{"time_shift_ms": 50, "n_mels": 64, "hop_length": 160, "spec_augment": false, "targets": ["voice"], "norm": "layernorm", "norm_position": "pre", "bias": "all", "inner_norm": false, "init": "lecun_normal", "muon_scale": "original", "momentum": 0.95, "batch_size": 64, "warmup_steps": 2200}
Rows from block 5 of a small sound classifier, named by matrix and row number. Rows with one number belong to one neuron. Each number is 128 + 32 x the weight over its row's rms, rounded and kept within 0 to 255. All counts start at 0. Numbers have three digits each.
After each neuron's rows are labels from the 100 clips, of 14976, where the neuron reaches its highest value: "top examples" is what is common among them. Only what is clearly more common there than usual is listed. The data: short read English sentences (LibriTTS-R).
# fc1: MLP up (model.blocks.5.mlp.fc1.weight, 1024x256), inputs 0-127
# fc2: MLP down (model.blocks.5.mlp.fc2.weight, 256x1024, transposed), outputs 0-127

fc1.272:118158196126197161094145109071140141118109132161075065154100173143138105131112107123135141143127099135158149185139133119147112112134076058127194155108120108043116123160097105178104133115135164157167183139130111149098138152149155179108101080113073144153140127120089064118173119131146149122128093111134100130047204138095148167126090107130091102078106093140125139100094071106125124051129
fc2.272:155090024151112124190129099135121093149152120146128156111187108155084196176141137098110096091108099147137094091155093162101186126184187204122103096157191164150139149146093172128129112154160106152100098091136108116137125151108084106167189177099129112129106138147132165171091110102145107124162113111067146121092082122131077092163153111129146128122157091096079137095159224147130134171135
top examples: voice: female

fc1.150:095160150085132181149093135121117132087130191144126100133073097166129136133107154182108122180135139137106128127150159121209090128149105140127115128134110079126138150082099147113123131144136149092101134141081143111204124115150098137120180107164071106094166158114124158109106111106157076095122108106143111105154126157154152114100183181116081087084118105105101147161134154163180112124218
fc2.150:123123114147108131100140097144130179164137101064097156097119133076137141131123137121151176119123136087156173115068112152050139124121168147087203103107161115111131140182120129155107155093133080098120101123174117136110141114124132119155165142097226177122105120127131067176147103198091168159114117141077174072142137112075161134131095095112182142148154143170136149100090129127129187145077
top examples: voice: male

fc1.316:141168108081125101103105158156108074097122140096157099129070123151144129144124100131123100088134113111070194131089185170115121114093135071059155135115140093156147164127160123127143188100083132080137108108187195104170142060143097165100105104132069193128116169184185116118140135140104080095158144111096134162154195183125153144126130107111078100079078082134180104166056169128118120066150
fc2.316:122065100189147130143143099119136189139128111124128095223114093098099151186111122116079158093097106095191130112170106111143169132159117192151117106150146203111065125117073116084127069172134143125099121132080082091095135183163152071158167139137102136130156138066120104099097108126156123133145050097143162111148109103144047116108129093109162133103171133131079173136138150136137110165146
top examples: voice: female

fc1.112:108131070145124158125157152197184150141125055095110138151140135123120095122159127070137164133100087134119142076163097124124185186122144173122128127112112148102069143113131177120191107091149112173111161082109158171130144165138165094145121094044116157085167140128214164171162124155161139087107120156079078140151100145094147073099082099080128111104198172121147089084124100201067216165122
fc2.112:120120149094102068087086146074117105147122195125133101143162113153152121125097169131128106117170121107189138163127111142159118094166095141104113096114127100144177127166096102164098175201146078083150079156146151093150131146130135157084133149158151099158096092098122165107099130094110133170132093119146178106100159129181198147137178148184141098158102098143108147122143137045142039071130
top examples: voice: female

fc1.247:085105138126123173122149180201104104102114077115137121122082147135150139117133163161096125149095147165145134134128088099128120092097156153107127080224108104129158126130120101091173140142093164203148120163057129166136148103159105164131090125106063109163093165158159111119136115168138131052136151116092131112163193107135126062154140092164138110148126202176180076139146132141135139099055
fc2.247:166157147144115084109117109087150146188085190166119120149146136147183111173142180136084083131099115107209146148129094114139117131118100157153126084141107129088105104126148133152136063101136121112128134109129155137167147103083193144128138121157145127147142068128123160101145126207079080163084147091195199127105085092178132065140079183139085169179147097079169159158059091116143113158157
top examples: voice: female

fc1.656:115165155179197182085125113130075122159149140128157093127122134053122144108131074173108154194111131144117094116190195141120141095099128126175127181138122080099132153123075153048159094114164131093186082107116118159138126143113117101124087118110110135107118126115201147111105142100180136057087094137114140090150135065121108118137095197119174125116094129152109149169151099155137133141113
fc2.656:107109075156111083104143077107129119124143099094122175172150139168128135170128124104107139140080148088102125132096102121062167098137143143121133127085152157124162058152110080124156138126141135114107153164143135096095141072128162164144134157214165055105077120107116144138141150143068150155161113142100119129123080164150119186109161112165110092160115117146109161128105102149124194141092
top examples: voice: male

fc1.605:174125092106130167164155102144135060197172219107104160129136163112189107134141151139142123153166099109107099130120111115107131106115133174135150105172109122116147077097160159165094102091103133138109124085150118080152119148147156081116130138099170096195136174128143157069143111112081131189149114140148127152104119168108144093116120118099163162124133126156119139116111088085170161093117
fc2.605:054117201167122118111126153176159150088085130125126075160170159190116136133082134146127195142081132090158161121126137104204101169093189129144132138090113158152122083160121140119139159126176175121120062117096155203106170107116078145061143125141097191118122128141139136229098093169178082103113130124114120149142107079075113155100118127156123106116071115155124105076133123145054131145139
top examples: voice: female

fc1.528:097137123106115086103104114084114125121126144083149161126158075095154083124122115102143097157159131182161195077093086131158135100106130140101178134154124161095128170070124148106127103160127100164144111113101124165127126110102107109152115121083097172132153141119174179116124139102110182150105118152163192142117116102109150165126140214092100114093043140118143089057116106234099130145106
fc2.528:143135156148140143143174140099149137127187083112112162093070169206142153112145118146112143124087172113116101137128188105074140146127138100179102084099157097114116163171055090162120138087115106135138168185117133172119137091139101062146190122150123101117121156147081117153103113100173156133158113132155127151150133123133127105130088136158053086184177144148145159216130139097133154125107
top examples: voice: female

fc1.489:145146162090167064101148067108127144148099078160155151116124146124139128136132129149158117100143050102130150122165129145122122153151129053096176150133057096087100104150178125079144119096134122152127090127167092168125177146122114106121170111149133083131095156118066178207100099105128144142116092120132152166142125175118113159133153177140136115102192172119117122155169134099199106125178
fc2.489:136127094171123185168098122074130167143101176144115103126079114165050155134141103155144144145154211154204086135117110127096098115016121165116099163112177198151131121129106145090128158162144129142100179099099109130102165133118144213121134095133195149154124106084164107125089122152139118112109118109140098132108148122131058109116075026135111118121129096139101089145129131105118137136126
top examples: voice: male

fc1.190:106128131181100117180117169109111170146203146165138117136174152159140069141103133161107171067156130130107142139077123156131176142119148129116101217090160141165125110149118160115112081158095094138148109119094138104083088171179120143143098136104190131088149129085120113143078112160121058145127107075123139133113134122094105115155115111151188145108160115103152049131141101129153115111077
fc2.190:130122121115166101129158091124138121069125175103101098149100125061051213114148156104130131148104121096159119083128160140104065140143154121144161044171104105132156112130132121180058200077130182098112121146142176217169135075088188091119110115111122158183164110118093116146143150148156174150112157207146141099111096107130158060137134185108120161137119124135109142130163122107084101082161
top examples: voice: female

fc1.127:117105129074167106086180123182112155122092131131148104125161120083106125135140078098121094126171088133165101145128108094139146106111115170126187126122090056131015143123128094101142117134190111176175178141159095073051157111120133156219134147085159123117142049139122113146140133149167142100153118134127177163106144122134157199140142179099169131092168084150150165135113157144090163082134
fc2.127:143111115178100154155111122085158117080147114140188224102110060193125139105087159138124150106128124152097153076164096085134127120140118117087083176102171165161214086171116140179119116138128102084125135109108166148161078137091098127088118141150187174087102123112097126156098131112098097157054124138107068122155133142164124097097121082111151162134146139126097130096107124126113080167140
top examples: voice: female

fc1.693:166113121086178083115106165097099067174107104153127052071147149137204048146149114097134152087164172123151156129113099153120095090178102080135118117102160108123173203106113109134123144155149165155178128129113092163121142112111114091091088118107178089165047119085133107131084123150197095075137117107132122129104142128094116127127164151106154144124108074095118129130111182114138133098170
fc2.693:112121157153080168148072125114187135124156135100150175183116110081126112146120183161131144150040128167116113114156162089083191180100166134079109100110103120134128113151124164140159094146115142099149111127082104065153063177141118111104140077184149193172098145128152123147204148114093085158133140110141090125180072096125087126120127096155052128179121161117159082127111090172088078166078
top examples: voice: female

fc1.118:146154155118108095082168148134100095129134126032142090135090137159127151103101104085141064105159144120158147155168142125149165125137105098120186126140082102123151166168118151157126121091122165154188149132145071089186122129137133148136060163116157139108131192171091116118134129089110099128132154098136138164096215195133144108107115169155180122101087091121106123080165118076156137094151
fc2.118:092167122124147159164084101134147124164145120201138123116162146115102115133089146195158171137126095119089130123110092180083121151142175153139066110115123184143135082104141138129110131147148106145093099089124163084110102162135134142124137134126098134157084091087147111138093166149158125120120074130105105141130057114117113097149103036100099138161137195095102078156110168144091124126083
top examples: voice: male

fc1.505:139164177141157077099155102080098153179086159056178077121158168165084120131108141106138130122124106148164105090155144154141120163139160142102139080113099110165147215192122103126171087119167138123116119188099138091130133151111112088122160138128116156178076125110111130158104072151127165060192138148123115157123156111099093045182131143138093136149080140179153120140189085092112143134067
fc2.505:141131139122145136154095133152117136065181110156091166106087111133122175099135124193075144125188147128102168061054114193158138103150087134136192125129138158060125040103104132138115170133117120148149115149167136165120086117198194117103136122147164183090154137120158150147166129140119086155115143168129158134081075138148175086144146128120144141145150138083123082108093123163125070128100
top examples: voice: male

fc1.601:112115134124140129125131130102147121112104118097091101097107079112130163143093118126122147129161085125128165132086183116149113099181127196062162162127130105130144140130156074074062166108112147124147125082155156150138078120151143125132092218115137115202130170127093069093173089162150126140093133126146053120144181174140079120119055147082107117128089154158197133131136168141096132095087
fc2.601:183150177201123111155110131114151107132213117101125183200133095162128140156127126173135168125112154119127055082127121119139102103090144105146143125098098114165138042107137124137154113147172131146130135143116182075139200117097082090103155085099162085143128134124194151109122099159120107149227137115131150102087048059143169146109143123142134129105147143123089088103108116086150104166149
top examples: voice: female

fc1.448:174118166078100083090129116082102154123106127123164084164131131091113145120125142195153102114123121125128166155146129113149149112142117127060175075188087089110081139153105124124127136140135144119207119154140086128128149106130081092138127116127209096103128179179090092092129095122188141108108122121083142154151123118127102124133107164154162115074120049085118095157138119126190162122160
fc2.448:088084110204133157151082141164197081125103116133103147116088142176099098175110129058166174145129167073080152105156080168092126116113089131132053172113169163118130117165110173094127126118122124138108196115119149138158106138071122118112130116143134189131203115110159152118169163080104190079116141140120116116183084128142165135155096119114092116132102156168104157151101163176089112089110
top examples: voice: male

fc1.754:109175109111139128081172103056137109089139175111154094102126163140136108075135120152149167138136159133140154091155176121119114106133107057123166158106165061132143116125126094169115149113144132181161110142098069146100221113138157128179087108142145126097096090096138114130194084106127117111087110136153157071112107156124055122052141188169166131073166086101100097096152173145151070112090
fc2.754:128108127142135120171105138192134124174130104157092147159141094140113186168166152124170109133120087156157093114153080177094169084170116166153072094192095155113121139103155125105140132121143240082186110151105135097121095128092064136101171112145099096129137166108150136114042181137136102162165140092117072120113103160099193138164152137065083120160137133125118140145156058102069140147154
top examples: voice: female

fc1.592:085178146147133130172149144143123105200142127144130141140118143156113164096124148102120095151089126106093149139165086167139174077118150146126133141120115210117102132144093097073180168091085161120109137162144163118147182159104092170124154143131134099105104174127116091138126109107114126110142140104100107139151105143167098167134114159109095093150189181101095080190109147072137138138092
fc2.592:202069116143133132085164118125147151120105129154160158116161096104129096131140117103119149120191138156153143126123170147119071096099076093105102127147131149194153177107180204189083059185135084085121125137088103143101157085105193090139099101098125151125157102135093139142123142159125111140088133139146143132171113107112152112148184108160124137097077080119148188103140130198074129132128
top examples: voice: male

fc1.757:148090174105083124136131174127134159111066132133050122108146137127072202152110126171166134130089097180172138067134091150151153132073138136161099130196177111113185141069087095112131130174119096121181121137134138136154143125086091115102126154107140146115138139130236175179097146159102154119151089159095131074158116132143116170107104144179125137116072162150088109112069088163119134172107
fc2.757:149163137116173081151166075118142115155168102138148165172157139165168101101140141137094105125159119089132120194100138151128114130178073153061139089095083153107110152161149188130139160179122130101048086089109114149130136128191170138165147173129119084094118105139062142163143109135130125091161190067141147097129174094115168101137078106082132074171095087109154140145120210110098112119113
top examples: voice: male

fc1.681:125141179173183135167153095164163179110127148150137064139154123131135121103105126090177199079140169162102087122164158146175119136125093157095171109099081099116112146121119136172116119096169156159196080099081147195102129120108082150192077094129123115078088112144138132203183138082154136112144101132103123199101190155088136147150133145098162153127141120154151119087137159138144099090149
fc2.681:188125094087097117123099143067093135115161131137135186130093140117095140136107149160134067136103084129095177084118086094099117132104144053112059137140152184118147142121168142040114137084146126138152146135123127084146132155163106167094154146125209100139180106122145122064058179188094151091133141139142169068175117133219125162075161136121151180110164171086151106108132075090142186195123
top examples: voice: female

fc1.531:123078126117089094176103177161168147117111163174137098091102096185196134112121073129134108157068086137142134122125110150089107105125139111132116169164148108138127120134152134142123135146128208071160079077150114117135079149132167108162170177128116113159104157151058156115133083163165121132126086137107132182163192082108164161126164136101111176183189115133088084138112193106141111141130
fc2.531:154173121149161124165114092113189110109113152110130167141151161065111171111187146113134124135097157093164157159145154095151146152120140147092102104054159142156154201121109146090136085108174080156070170169138105100095087110116079111138126126106115143161099093132171111120127204087104135066135147095080159138143082160098044088188087131109137084117133104182153134145186061127111121083127
top examples: voice: male

fc1.406:214206145099099130094133120126101079124101126173146113109129202092121133118137080160113079119103103140132123123179089102116094075138108069147176142144114052155148147157105174114075132110135072119186148184090133109163191072094109110150170115120167099153100125101154199125143090112136084108088073122159192114131124085113139217191133148100145161110120078090156193095112133122128110112121
fc2.406:073113118170140098124142100142116140088145096070153151139134083145093122150177181153081157171134146190111118141081131137062150171090119172060104112132138145152146119118118132149165091154110157087119117107150134173104053126110118111178156121172068145125092127126076085147126160145075155133156140093117097108085125152173143089086108099173089143098157149175138160169131081147106163177134
top examples: voice: female

fc1.148:133111119101136123127115129157134117195092119153128099118169068064148125110092106091121129101121107136161128148199156187186094187112105168101174150106116101128134090117164138081126126215129083154119073147148095079167083145142112155104160056134176110086167159128200152078150142107117146079074118110109148120121093172146062080126128082105063121136087126163132197099101143104132132107139
fc2.148:090162122155146113139119135072150143107137091097141079127137128075178093149137110130136103150158165099142106111093111129079108097141143109115087065115176149161140156109155140104146142120123159129204164136078160099081123138067190180142147159131105088146090156146117160144082130129135124197139185129139117091168174140094128170080096130135159086075109105154133081127190148131087128188073
top examples: voice: female

fc1.560:091118115124143100117122106109125156111067160110066096121092076122151177139117142148158135170085183101146165152128097125119162147154126086112122143118122113131173163102167126153094105143116177158119105121123123047202144160162131130151148085144171123149091128117117107147110149125123185109107129025122071122185114119095111170088155186157101141148100168195116128088177152126089125114118
fc2.560:149154131106100178121145136146145061106155180119120117125149188080095127162110122115104120103055086143042076135032174140155106082152113119134145095122117167091210116106102113164122131136085133178067124200081100146096083144163154087125147137141130180171100096168149193132156106154097108176162128125114133130157073132137156145173167138152116175134094128105165086138099152155125124124116
top examples: voice: female

fc1.574:107107106076103139168178199105125156158100145146092094109102145188155163116153096094090116135114178122140125206088084128146133158141084106090157188129106192079081162128147147179149091128133076067123125099167111139207111089132161109112170136125094135145124117099133136090121139127108147135128149132083199119108148126136107076134104092112090177148074163110178147173107125123142145146087
fc2.574:138128154165168138074111059118086162076122116083154165159188095080114129113182165154149172145112119057114132131183175158146087172127185124146185100152102086118153144080087080142112159068078161143126198203099159110141160115108097091151095140139139177140178139147110119132123152115151099079117150142197138121119121117121175126155110135150209076097169167092133133101127066142189127098110
top examples: voice: male

fc1.290:143080102136146102133165136163154111204125087112094140079115085188160180131181119140094105159116120136149143104099116140102111130124157103115211172150151132129111082130127094076171167105116074184124182202107040163092106122122142142158115078176132097123127118060137066120119115102187147091113148093082107168135082147167164172086146179118068070102125149198103136128061173126103121077140
fc2.290:185162116105032134125172126124103124064154123139226179080147153064124021140097089082138156116150124114099135136106113136118111132177142145185138120120138123179138169162115065189114084136147135135154069097123157114083105117049066072110125131137081095163132103134132151121145154147038125146148165151186138111114161177152096095135110072163129173149163081144111150130182148112122041104088
top examples: voice: male

fc1.231:100073095061174121154162172186072118145104119079094123136123117088100088158102120136146100179126094114099121114134150186159081127141109116126131131139084092082125169149120108136105149112064165061115149142151095160156145129143101156099157192154071154109126144153109182105163156139216152083182127155171173127151077145091113125187119118134113110047185145173122154131090165168173143021141
fc2.231:148136148144105081115097106120112206140164128157180151099151167090066142096092146119117117122103132134167084111146135123139142111173137135158114121107102154188166062142117130149110171162159148139072104114100123131114177193088147133171081105174195038143140083137092089222155126154097159140071146130086127169150106126154126095155144104149129131162130179076106107127153101132097109175109
top examples: voice: female

fc1.636:145144092133083100137108073131135119186137127146143085181186200097170128168140094105084140125172159110092109136104231156133145113081115113123136142067123125168129159176118155128121143189120140126158148049158150063141147167127122172111142084092119123125121105197122166126153114145148101099071106133122100099145119129168120154090171137099143183152075159130093140116145135148074111136178
fc2.636:117115105102156151126175100147115108136121168116113152089071093151059157161130116112046176073156150097145097165141161129146136119111149160125091081142149139088114129050165119145189120163138102144091185135131165192106122109191120161151163130145117175113061140134145121120085045108105183165132152041118105143133151112137119098092068098113123084073134142101142085116138106098126094155112
top examples: voice: female