{
  "targets": ["voice"],
  "arch": "transformer",
  "mlp_ratio": 4,
  "bias": "all",
  "qk_norm": false,
  "parallel_block": false,
  "dropout": 0.05,
  "layers": 8,
  "loss": "binary_cross_entropy",
  "nesterov": true,
  "adaptive_grad_clip": 0.1,
  "weight_decay": 0.009
}
Rows from block 3, named by matrix and row number. Rows with one number belong to one attention dimension. Each number is 50 + 10 x the weight over its row's rms, rounded and kept within 0 to 99. All counts start at 0. After the name is the row's rms in percent of the matrix's.
# v: attention value (model.blocks.3.attn.v.weight, 240x256), inputs 172-255
# proj: attention output (model.blocks.3.attn.proj.weight, 256x240, transposed), outputs 172-255
v.50 099:56 61 59 49 46 49 58 37 44 52 43 61 78 45 55 55 38 48 47 58 43 53 50 56 40 55 61 50 65 74 64 37 68 40 49 37 49 52 50 52 38 49 54 47 53 59 41 39 34 51 50 41 62 53 49 56 50 53 56 49 46 49 33 45 62 42 40 66 55 50 61 42 46 54 45 62 41 37 33 70 40 60 53 59
proj.50 102:54 41 38 33 54 38 49 46 69 28 64 57 53 62 52 65 44 41 44 58 35 36 54 35 61 50 60 56 22 43 50 61 50 49 64 52 54 49 49 57 50 39 48 37 64 45 38 41 49 64 67 43 42 41 31 38 60 49 56 50 59 66 56 54 65 55 59 36 42 62 40 65 38 34 58 50 59 47 47 50 60 52 50 50
v.51 091:31 56 70 50 63 39 62 37 52 69 35 47 37 45 28 57 46 40 68 51 53 30 66 46 46 56 67 53 45 50 56 48 52 52 50 40 32 42 59 49 53 58 33 33 55 53 60 53 42 57 59 33 39 59 52 73 47 52 48 65 56 50 40 35 52 38 51 28 46 48 47 27 50 39 55 55 56 58 61 52 47 42 53 34
proj.51 094:59 46 45 51 51 53 52 54 37 64 52 40 38 51 50 48 35 49 35 59 63 46 50 46 58 56 43 41 38 74 50 43 40 42 59 52 36 46 36 41 53 41 58 44 45 56 69 59 37 54 42 49 47 54 50 58 65 47 36 49 54 36 47 56 52 52 48 42 12 50 55 57 39 70 60 45 46 35 61 47 57 52 48 56
v.52 096:50 55 68 46 45 59 43 48 42 56 45 59 51 50 57 29 52 58 52 48 58 55 35 49 57 41 48 55 42 40 48 58 40 57 49 44 57 45 44 39 49 36 56 73 43 50 54 70 58 55 54 44 60 37 26 44 60 47 39 57 50 49 37 74 62 46 47 53 54 61 50 56 52 64 32 48 60 40 58 56 50 45 64 76
proj.52 096:32 38 44 45 46 64 50 75 55 27 57 68 47 57 32 50 60 54 26 33 73 35 57 50 40 37 51 40 46 52 56 42 51 46 33 48 53 52 62 46 52 53 57 46 20 44 48 39 47 60 46 67 67 51 62 52 44 57 38 57 40 50 44 36 43 51 56 55 53 39 58 55 45 46 37 46 49 67 33 48 62 49 35 70
v.53 097:47 67 60 51 48 55 46 52 57 61 71 40 46 50 24 60 48 57 53 44 49 64 59 39 49 29 59 70 45 56 44 43 56 39 56 43 26 35 46 58 45 42 59 43 44 52 61 69 49 39 43 47 44 35 53 47 39 45 43 34 51 55 41 35 49 73 41 41 53 30 46 59 45 61 51 51 41 57 36 53 46 53 46 54
proj.53 091:36 46 47 44 40 36 49 41 40 61 45 66 50 54 41 49 37 55 40 47 42 57 65 61 47 48 46 32 37 49 48 53 46 63 70 60 52 51 47 65 68 46 42 44 69 57 56 69 60 40 60 46 66 68 50 55 61 46 56 39 46 58 45 49 35 45 56 58 47 37 29 32 55 55 59 42 62 54 71 54 51 53 50 38
v.54 108:41 37 45 46 48 47 54 27 52 39 36 64 63 37 42 39 33 51 46 40 44 56 51 42 59 48 56 55 55 47 45 43 49 46 47 36 65 59 40 48 38 52 46 50 35 61 44 35 45 44 49 52 54 45 56 45 69 49 55 44 54 57 49 52 65 48 57 34 66 58 61 50 32 74 48 42 65 50 53 67 52 59 34 55
proj.54 110:44 62 53 52 55 63 30 50 58 53 71 69 48 59 47 48 54 58 52 24 50 47 44 53 65 35 40 49 24 68 59 40 52 43 60 57 46 59 54 32 49 59 57 50 53 56 34 58 37 67 42 53 43 62 61 42 54 44 43 63 49 59 56 56 57 69 59 56 46 67 44 63 61 27 58 25 59 55 45 46 49 51 65 33
v.55 099:49 58 49 52 68 63 55 57 56 46 54 59 44 43 61 06 39 31 67 53 51 47 51 58 58 48 48 55 57 49 65 55 55 64 47 66 41 57 65 39 37 54 55 51 52 57 52 40 47 51 34 41 42 46 57 39 43 37 41 53 48 48 60 47 41 52 43 52 60 53 56 60 46 50 30 49 57 42 41 43 26 50 44 50
proj.55 090:40 50 43 52 53 65 35 64 49 53 50 32 39 54 54 44 44 45 35 46 55 39 40 48 24 41 53 43 43 34 67 48 43 54 52 53 47 35 46 44 59 46 62 47 38 48 58 61 52 53 51 44 61 60 39 55 43 26 54 45 54 49 42 50 49 43 40 50 64 53 50 59 39 52 52 53 61 57 53 63 45 64 43 65
v.56 098:58 38 54 59 57 50 50 52 55 39 37 47 62 42 59 45 37 44 61 48 59 54 53 51 29 41 57 55 38 54 52 59 56 65 65 32 29 53 56 50 48 47 72 52 44 58 41 40 51 55 35 46 65 43 47 51 66 56 40 47 58 42 33 56 48 61 61 45 38 37 33 42 51 63 68 57 54 45 37 52 38 48 60 60
proj.56 100:60 61 57 42 50 36 66 82 44 37 50 48 52 54 47 38 59 42 55 59 45 66 46 57 66 57 33 57 46 63 46 55 60 74 40 56 55 40 58 49 54 57 49 68 62 44 56 53 59 47 50 43 39 37 53 40 75 45 45 24 40 63 61 36 48 48 48 33 37 37 51 42 54 38 55 59 49 30 52 43 59 51 50 34
v.57 102:39 58 33 64 38 56 59 39 65 65 51 54 61 58 31 32 36 46 72 60 54 54 50 63 50 47 57 61 57 61 47 47 56 54 62 59 47 54 62 62 38 56 46 58 51 63 62 54 63 48 44 47 62 60 53 60 47 48 38 39 44 53 45 39 50 42 47 52 54 40 44 47 58 48 50 43 49 58 41 51 35 45 47 66
proj.57 103:52 49 42 49 45 49 58 41 39 35 43 44 56 60 49 55 56 36 51 48 51 36 44 57 41 50 49 41 43 33 37 49 49 68 45 59 55 51 62 50 61 33 50 56 34 44 48 47 59 47 44 48 77 40 55 54 40 34 64 31 45 46 38 66 56 52 47 50 61 58 48 51 43 52 56 50 38 63 58 62 47 65 39 49
v.58 112:57 57 48 38 49 60 44 31 57 42 33 64 47 58 32 40 46 51 62 59 35 34 43 49 58 57 38 47 51 49 47 47 44 46 42 51 48 51 52 51 52 46 63 64 60 47 58 40 54 41 50 52 66 48 40 46 64 34 59 38 41 46 52 48 74 42 56 52 58 32 39 48 71 61 48 67 60 55 58 63 56 65 38 39
proj.58 107:51 65 65 43 60 43 54 59 60 48 44 47 53 31 64 60 69 45 47 39 52 48 66 55 38 54 73 46 32 48 54 38 48 47 30 52 51 58 51 56 49 58 58 50 66 30 56 46 25 61 44 48 59 43 41 47 66 52 51 28 53 36 45 64 50 65 43 52 30 56 49 51 54 49 62 47 40 46 46 50 38 49 46 50
v.59 114:58 53 54 46 57 37 42 53 37 38 58 45 57 50 49 55 62 63 53 43 42 49 49 43 39 70 69 45 37 47 51 28 54 57 40 53 42 68 53 65 51 49 44 71 41 34 59 49 50 69 57 63 47 61 35 45 58 53 48 58 51 48 64 34 44 57 33 64 43 45 32 60 49 43 50 74 43 33 52 62 54 56 44 43
proj.59 105:44 48 59 46 53 34 63 57 61 56 46 55 55 47 59 56 71 68 41 65 41 64 35 64 52 60 31 42 50 37 51 57 50 60 50 48 71 45 61 40 40 66 57 49 54 51 41 55 47 36 38 49 38 46 44 54 57 63 45 37 66 43 46 49 44 41 42 52 53 37 38 50 44 47 47 39 55 51 50 63 58 30 62 49
v.60 099:46 59 37 62 42 56 46 65 57 57 54 38 53 50 52 41 48 41 44 44 63 69 37 42 38 49 46 42 64 57 49 70 46 57 45 52 62 37 53 62 53 52 59 43 63 51 41 40 56 52 51 52 46 51 41 59 52 52 55 42 62 62 53 41 50 49 59 48 41 58 64 46 34 38 25 61 44 61 42 41 49 46 49 60
proj.60 101:47 46 54 50 57 57 54 55 48 56 56 45 52 59 44 56 45 45 46 52 40 45 50 31 51 53 34 49 37 41 56 58 53 58 64 44 39 46 46 49 48 66 43 44 47 50 44 63 54 32 46 50 62 41 31 35 34 45 45 49 45 54 34 42 66 44 42 47 38 47 68 50 52 48 53 35 60 61 32 41 66 54 51 67
v.61 102:58 43 56 51 44 51 43 51 54 55 40 49 57 47 37 43 45 60 70 50 50 49 71 64 45 57 42 64 51 67 64 41 58 51 55 56 45 57 65 45 48 71 49 44 54 54 41 45 57 42 45 52 65 72 57 46 41 49 46 54 64 60 46 40 37 39 76 56 45 38 41 68 58 42 36 41 40 46 42 54 58 42 49 38
proj.61 100:65 55 51 48 44 45 56 44 53 58 40 49 59 49 60 78 56 47 54 41 53 47 29 28 43 33 52 52 40 46 31 51 38 47 40 51 51 36 57 69 61 45 69 50 42 43 44 39 39 59 47 43 36 55 43 27 56 58 40 23 51 51 46 52 43 52 58 52 55 36 52 72 40 35 63 60 38 56 59 28 59 48 37 39
v.62 098:52 50 55 47 54 43 47 62 48 44 51 49 58 46 63 26 44 43 53 52 77 58 61 36 36 47 64 51 35 38 65 37 42 54 58 28 65 40 68 56 51 53 64 43 64 46 44 52 46 41 44 48 45 52 65 42 39 38 32 32 53 25 48 43 44 42 52 46 37 63 50 53 42 47 52 52 70 55 57 48 62 48 37 48
proj.62 099:38 38 56 47 49 63 48 34 53 63 58 59 52 67 54 47 75 55 57 43 40 59 41 39 45 42 50 41 33 65 48 58 65 52 53 40 49 42 56 44 55 57 60 57 51 42 44 47 34 42 57 52 55 43 50 64 43 37 68 52 33 63 46 39 46 53 44 59 51 45 35 50 58 54 73 67 65 45 43 49 51 37 63 56
v.63 105:46 60 64 36 41 51 39 54 55 48 50 52 62 43 34 52 47 52 46 34 55 43 61 53 49 56 50 58 52 53 48 56 55 51 45 44 69 62 48 54 47 61 44 49 75 28 63 66 55 45 28 54 44 54 56 66 36 32 59 59 45 47 51 44 47 49 47 57 63 61 43 56 37 46 51 69 59 54 53 49 62 51 39 58
proj.63 106:47 52 41 44 51 57 32 49 38 53 47 49 58 31 53 51 42 58 63 55 55 37 63 39 37 43 62 51 54 61 59 43 54 41 50 62 39 41 54 61 56 43 50 35 44 29 42 57 26 56 77 62 54 54 54 48 50 59 52 57 39 48 47 60 50 43 66 45 55 51 58 65 52 54 72 44 52 45 59 51 43 42 35 41
v.64 098:53 44 46 49 39 35 70 71 46 22 53 51 48 36 62 33 47 51 46 43 57 54 38 56 48 71 50 51 51 42 43 34 47 51 54 51 56 43 53 33 56 56 62 39 44 57 66 55 68 32 45 59 59 52 60 43 34 40 56 55 41 46 48 46 30 59 46 49 65 43 56 62 46 48 54 46 57 53 51 31 40 57 63 58
proj.64 100:57 62 61 50 42 57 31 35 30 42 43 52 56 44 53 48 56 41 57 31 52 46 42 53 43 45 50 58 47 62 51 56 45 52 45 58 48 47 64 51 37 61 51 56 41 44 57 63 38 60 48 24 55 65 54 51 65 40 55 43 48 49 61 38 69 53 41 47 41 64 54 48 45 39 41 47 69 56 47 51 46 53 58 43
v.65 096:59 58 40 35 47 32 48 53 51 46 57 40 53 32 32 57 41 58 50 46 32 51 46 53 38 41 76 64 40 55 38 36 41 54 50 46 61 65 39 66 58 57 55 47 56 51 41 41 42 53 62 51 40 44 47 48 52 39 50 32 40 50 52 59 57 55 43 63 55 55 50 61 58 63 36 60 49 57 56 49 68 60 43 36
proj.65 095:45 34 47 57 64 62 35 34 56 43 42 52 63 56 49 81 42 55 62 50 61 50 49 52 46 53 42 52 68 52 38 51 50 33 40 65 53 28 48 53 40 39 62 43 51 25 39 47 47 57 50 49 45 67 58 41 33 59 64 58 48 43 54 42 40 63 50 54 43 63 56 35 55 49 64 43 46 60 49 53 51 38 55 45
v.66 096:53 56 61 63 48 47 42 35 52 40 51 48 51 70 65 57 44 61 34 35 64 52 44 33 30 71 32 55 40 45 44 57 44 36 31 52 45 33 35 45 57 42 49 40 42 43 42 46 47 31 67 40 48 50 40 37 50 60 58 60 52 52 58 33 65 52 41 42 34 31 37 47 41 40 57 58 43 62 34 45 38 36 46 34
proj.66 092:47 45 29 42 48 42 39 53 44 60 27 57 59 42 58 66 51 43 48 66 46 40 55 51 49 55 52 58 55 57 54 61 53 51 41 46 35 35 36 47 55 49 35 58 57 58 65 57 65 34 47 62 42 44 35 51 57 51 43 53 54 57 37 50 66 40 61 32 56 60 39 36 58 45 39 38 48 35 46 43 31 59 69 42
v.67 101:44 39 49 62 47 44 60 60 49 45 75 44 50 54 42 59 46 56 52 58 50 30 43 51 57 52 48 39 33 53 71 36 63 42 63 64 54 39 55 59 64 47 40 40 40 61 45 35 37 56 45 51 49 60 32 58 45 34 62 56 43 50 42 45 49 39 57 46 51 42 51 34 56 45 42 38 41 41 49 42 49 51 49 68
proj.67 095:44 42 63 47 49 41 60 59 50 76 35 47 53 49 46 51 51 48 53 63 55 46 49 48 35 57 50 67 51 47 38 62 43 71 68 55 57 53 57 54 69 50 43 60 54 73 58 56 66 49 48 39 45 49 34 50 52 55 61 59 45 73 50 52 36 60 38 79 44 54 62 39 46 56 51 68 53 51 36 34 39 61 51 52
v.68 105:49 49 49 47 32 52 57 42 62 58 41 66 49 56 37 56 41 69 52 50 60 44 60 58 40 59 61 58 43 49 58 52 26 48 40 59 53 43 66 40 53 62 63 64 28 41 64 51 69 44 34 44 44 50 62 65 42 66 42 73 64 42 40 54 51 47 60 34 55 56 48 33 54 37 55 62 49 54 50 58 54 56 45 31
proj.68 102:46 57 34 47 45 59 33 41 52 54 45 35 38 58 36 44 57 55 49 68 56 54 51 34 56 53 55 44 52 47 44 44 42 45 39 54 38 67 52 44 46 59 57 39 38 41 39 46 28 70 34 71 52 32 51 55 35 64 46 47 47 58 72 55 37 46 50 64 24 33 45 51 65 47 49 47 61 62 59 48 43 48 51 58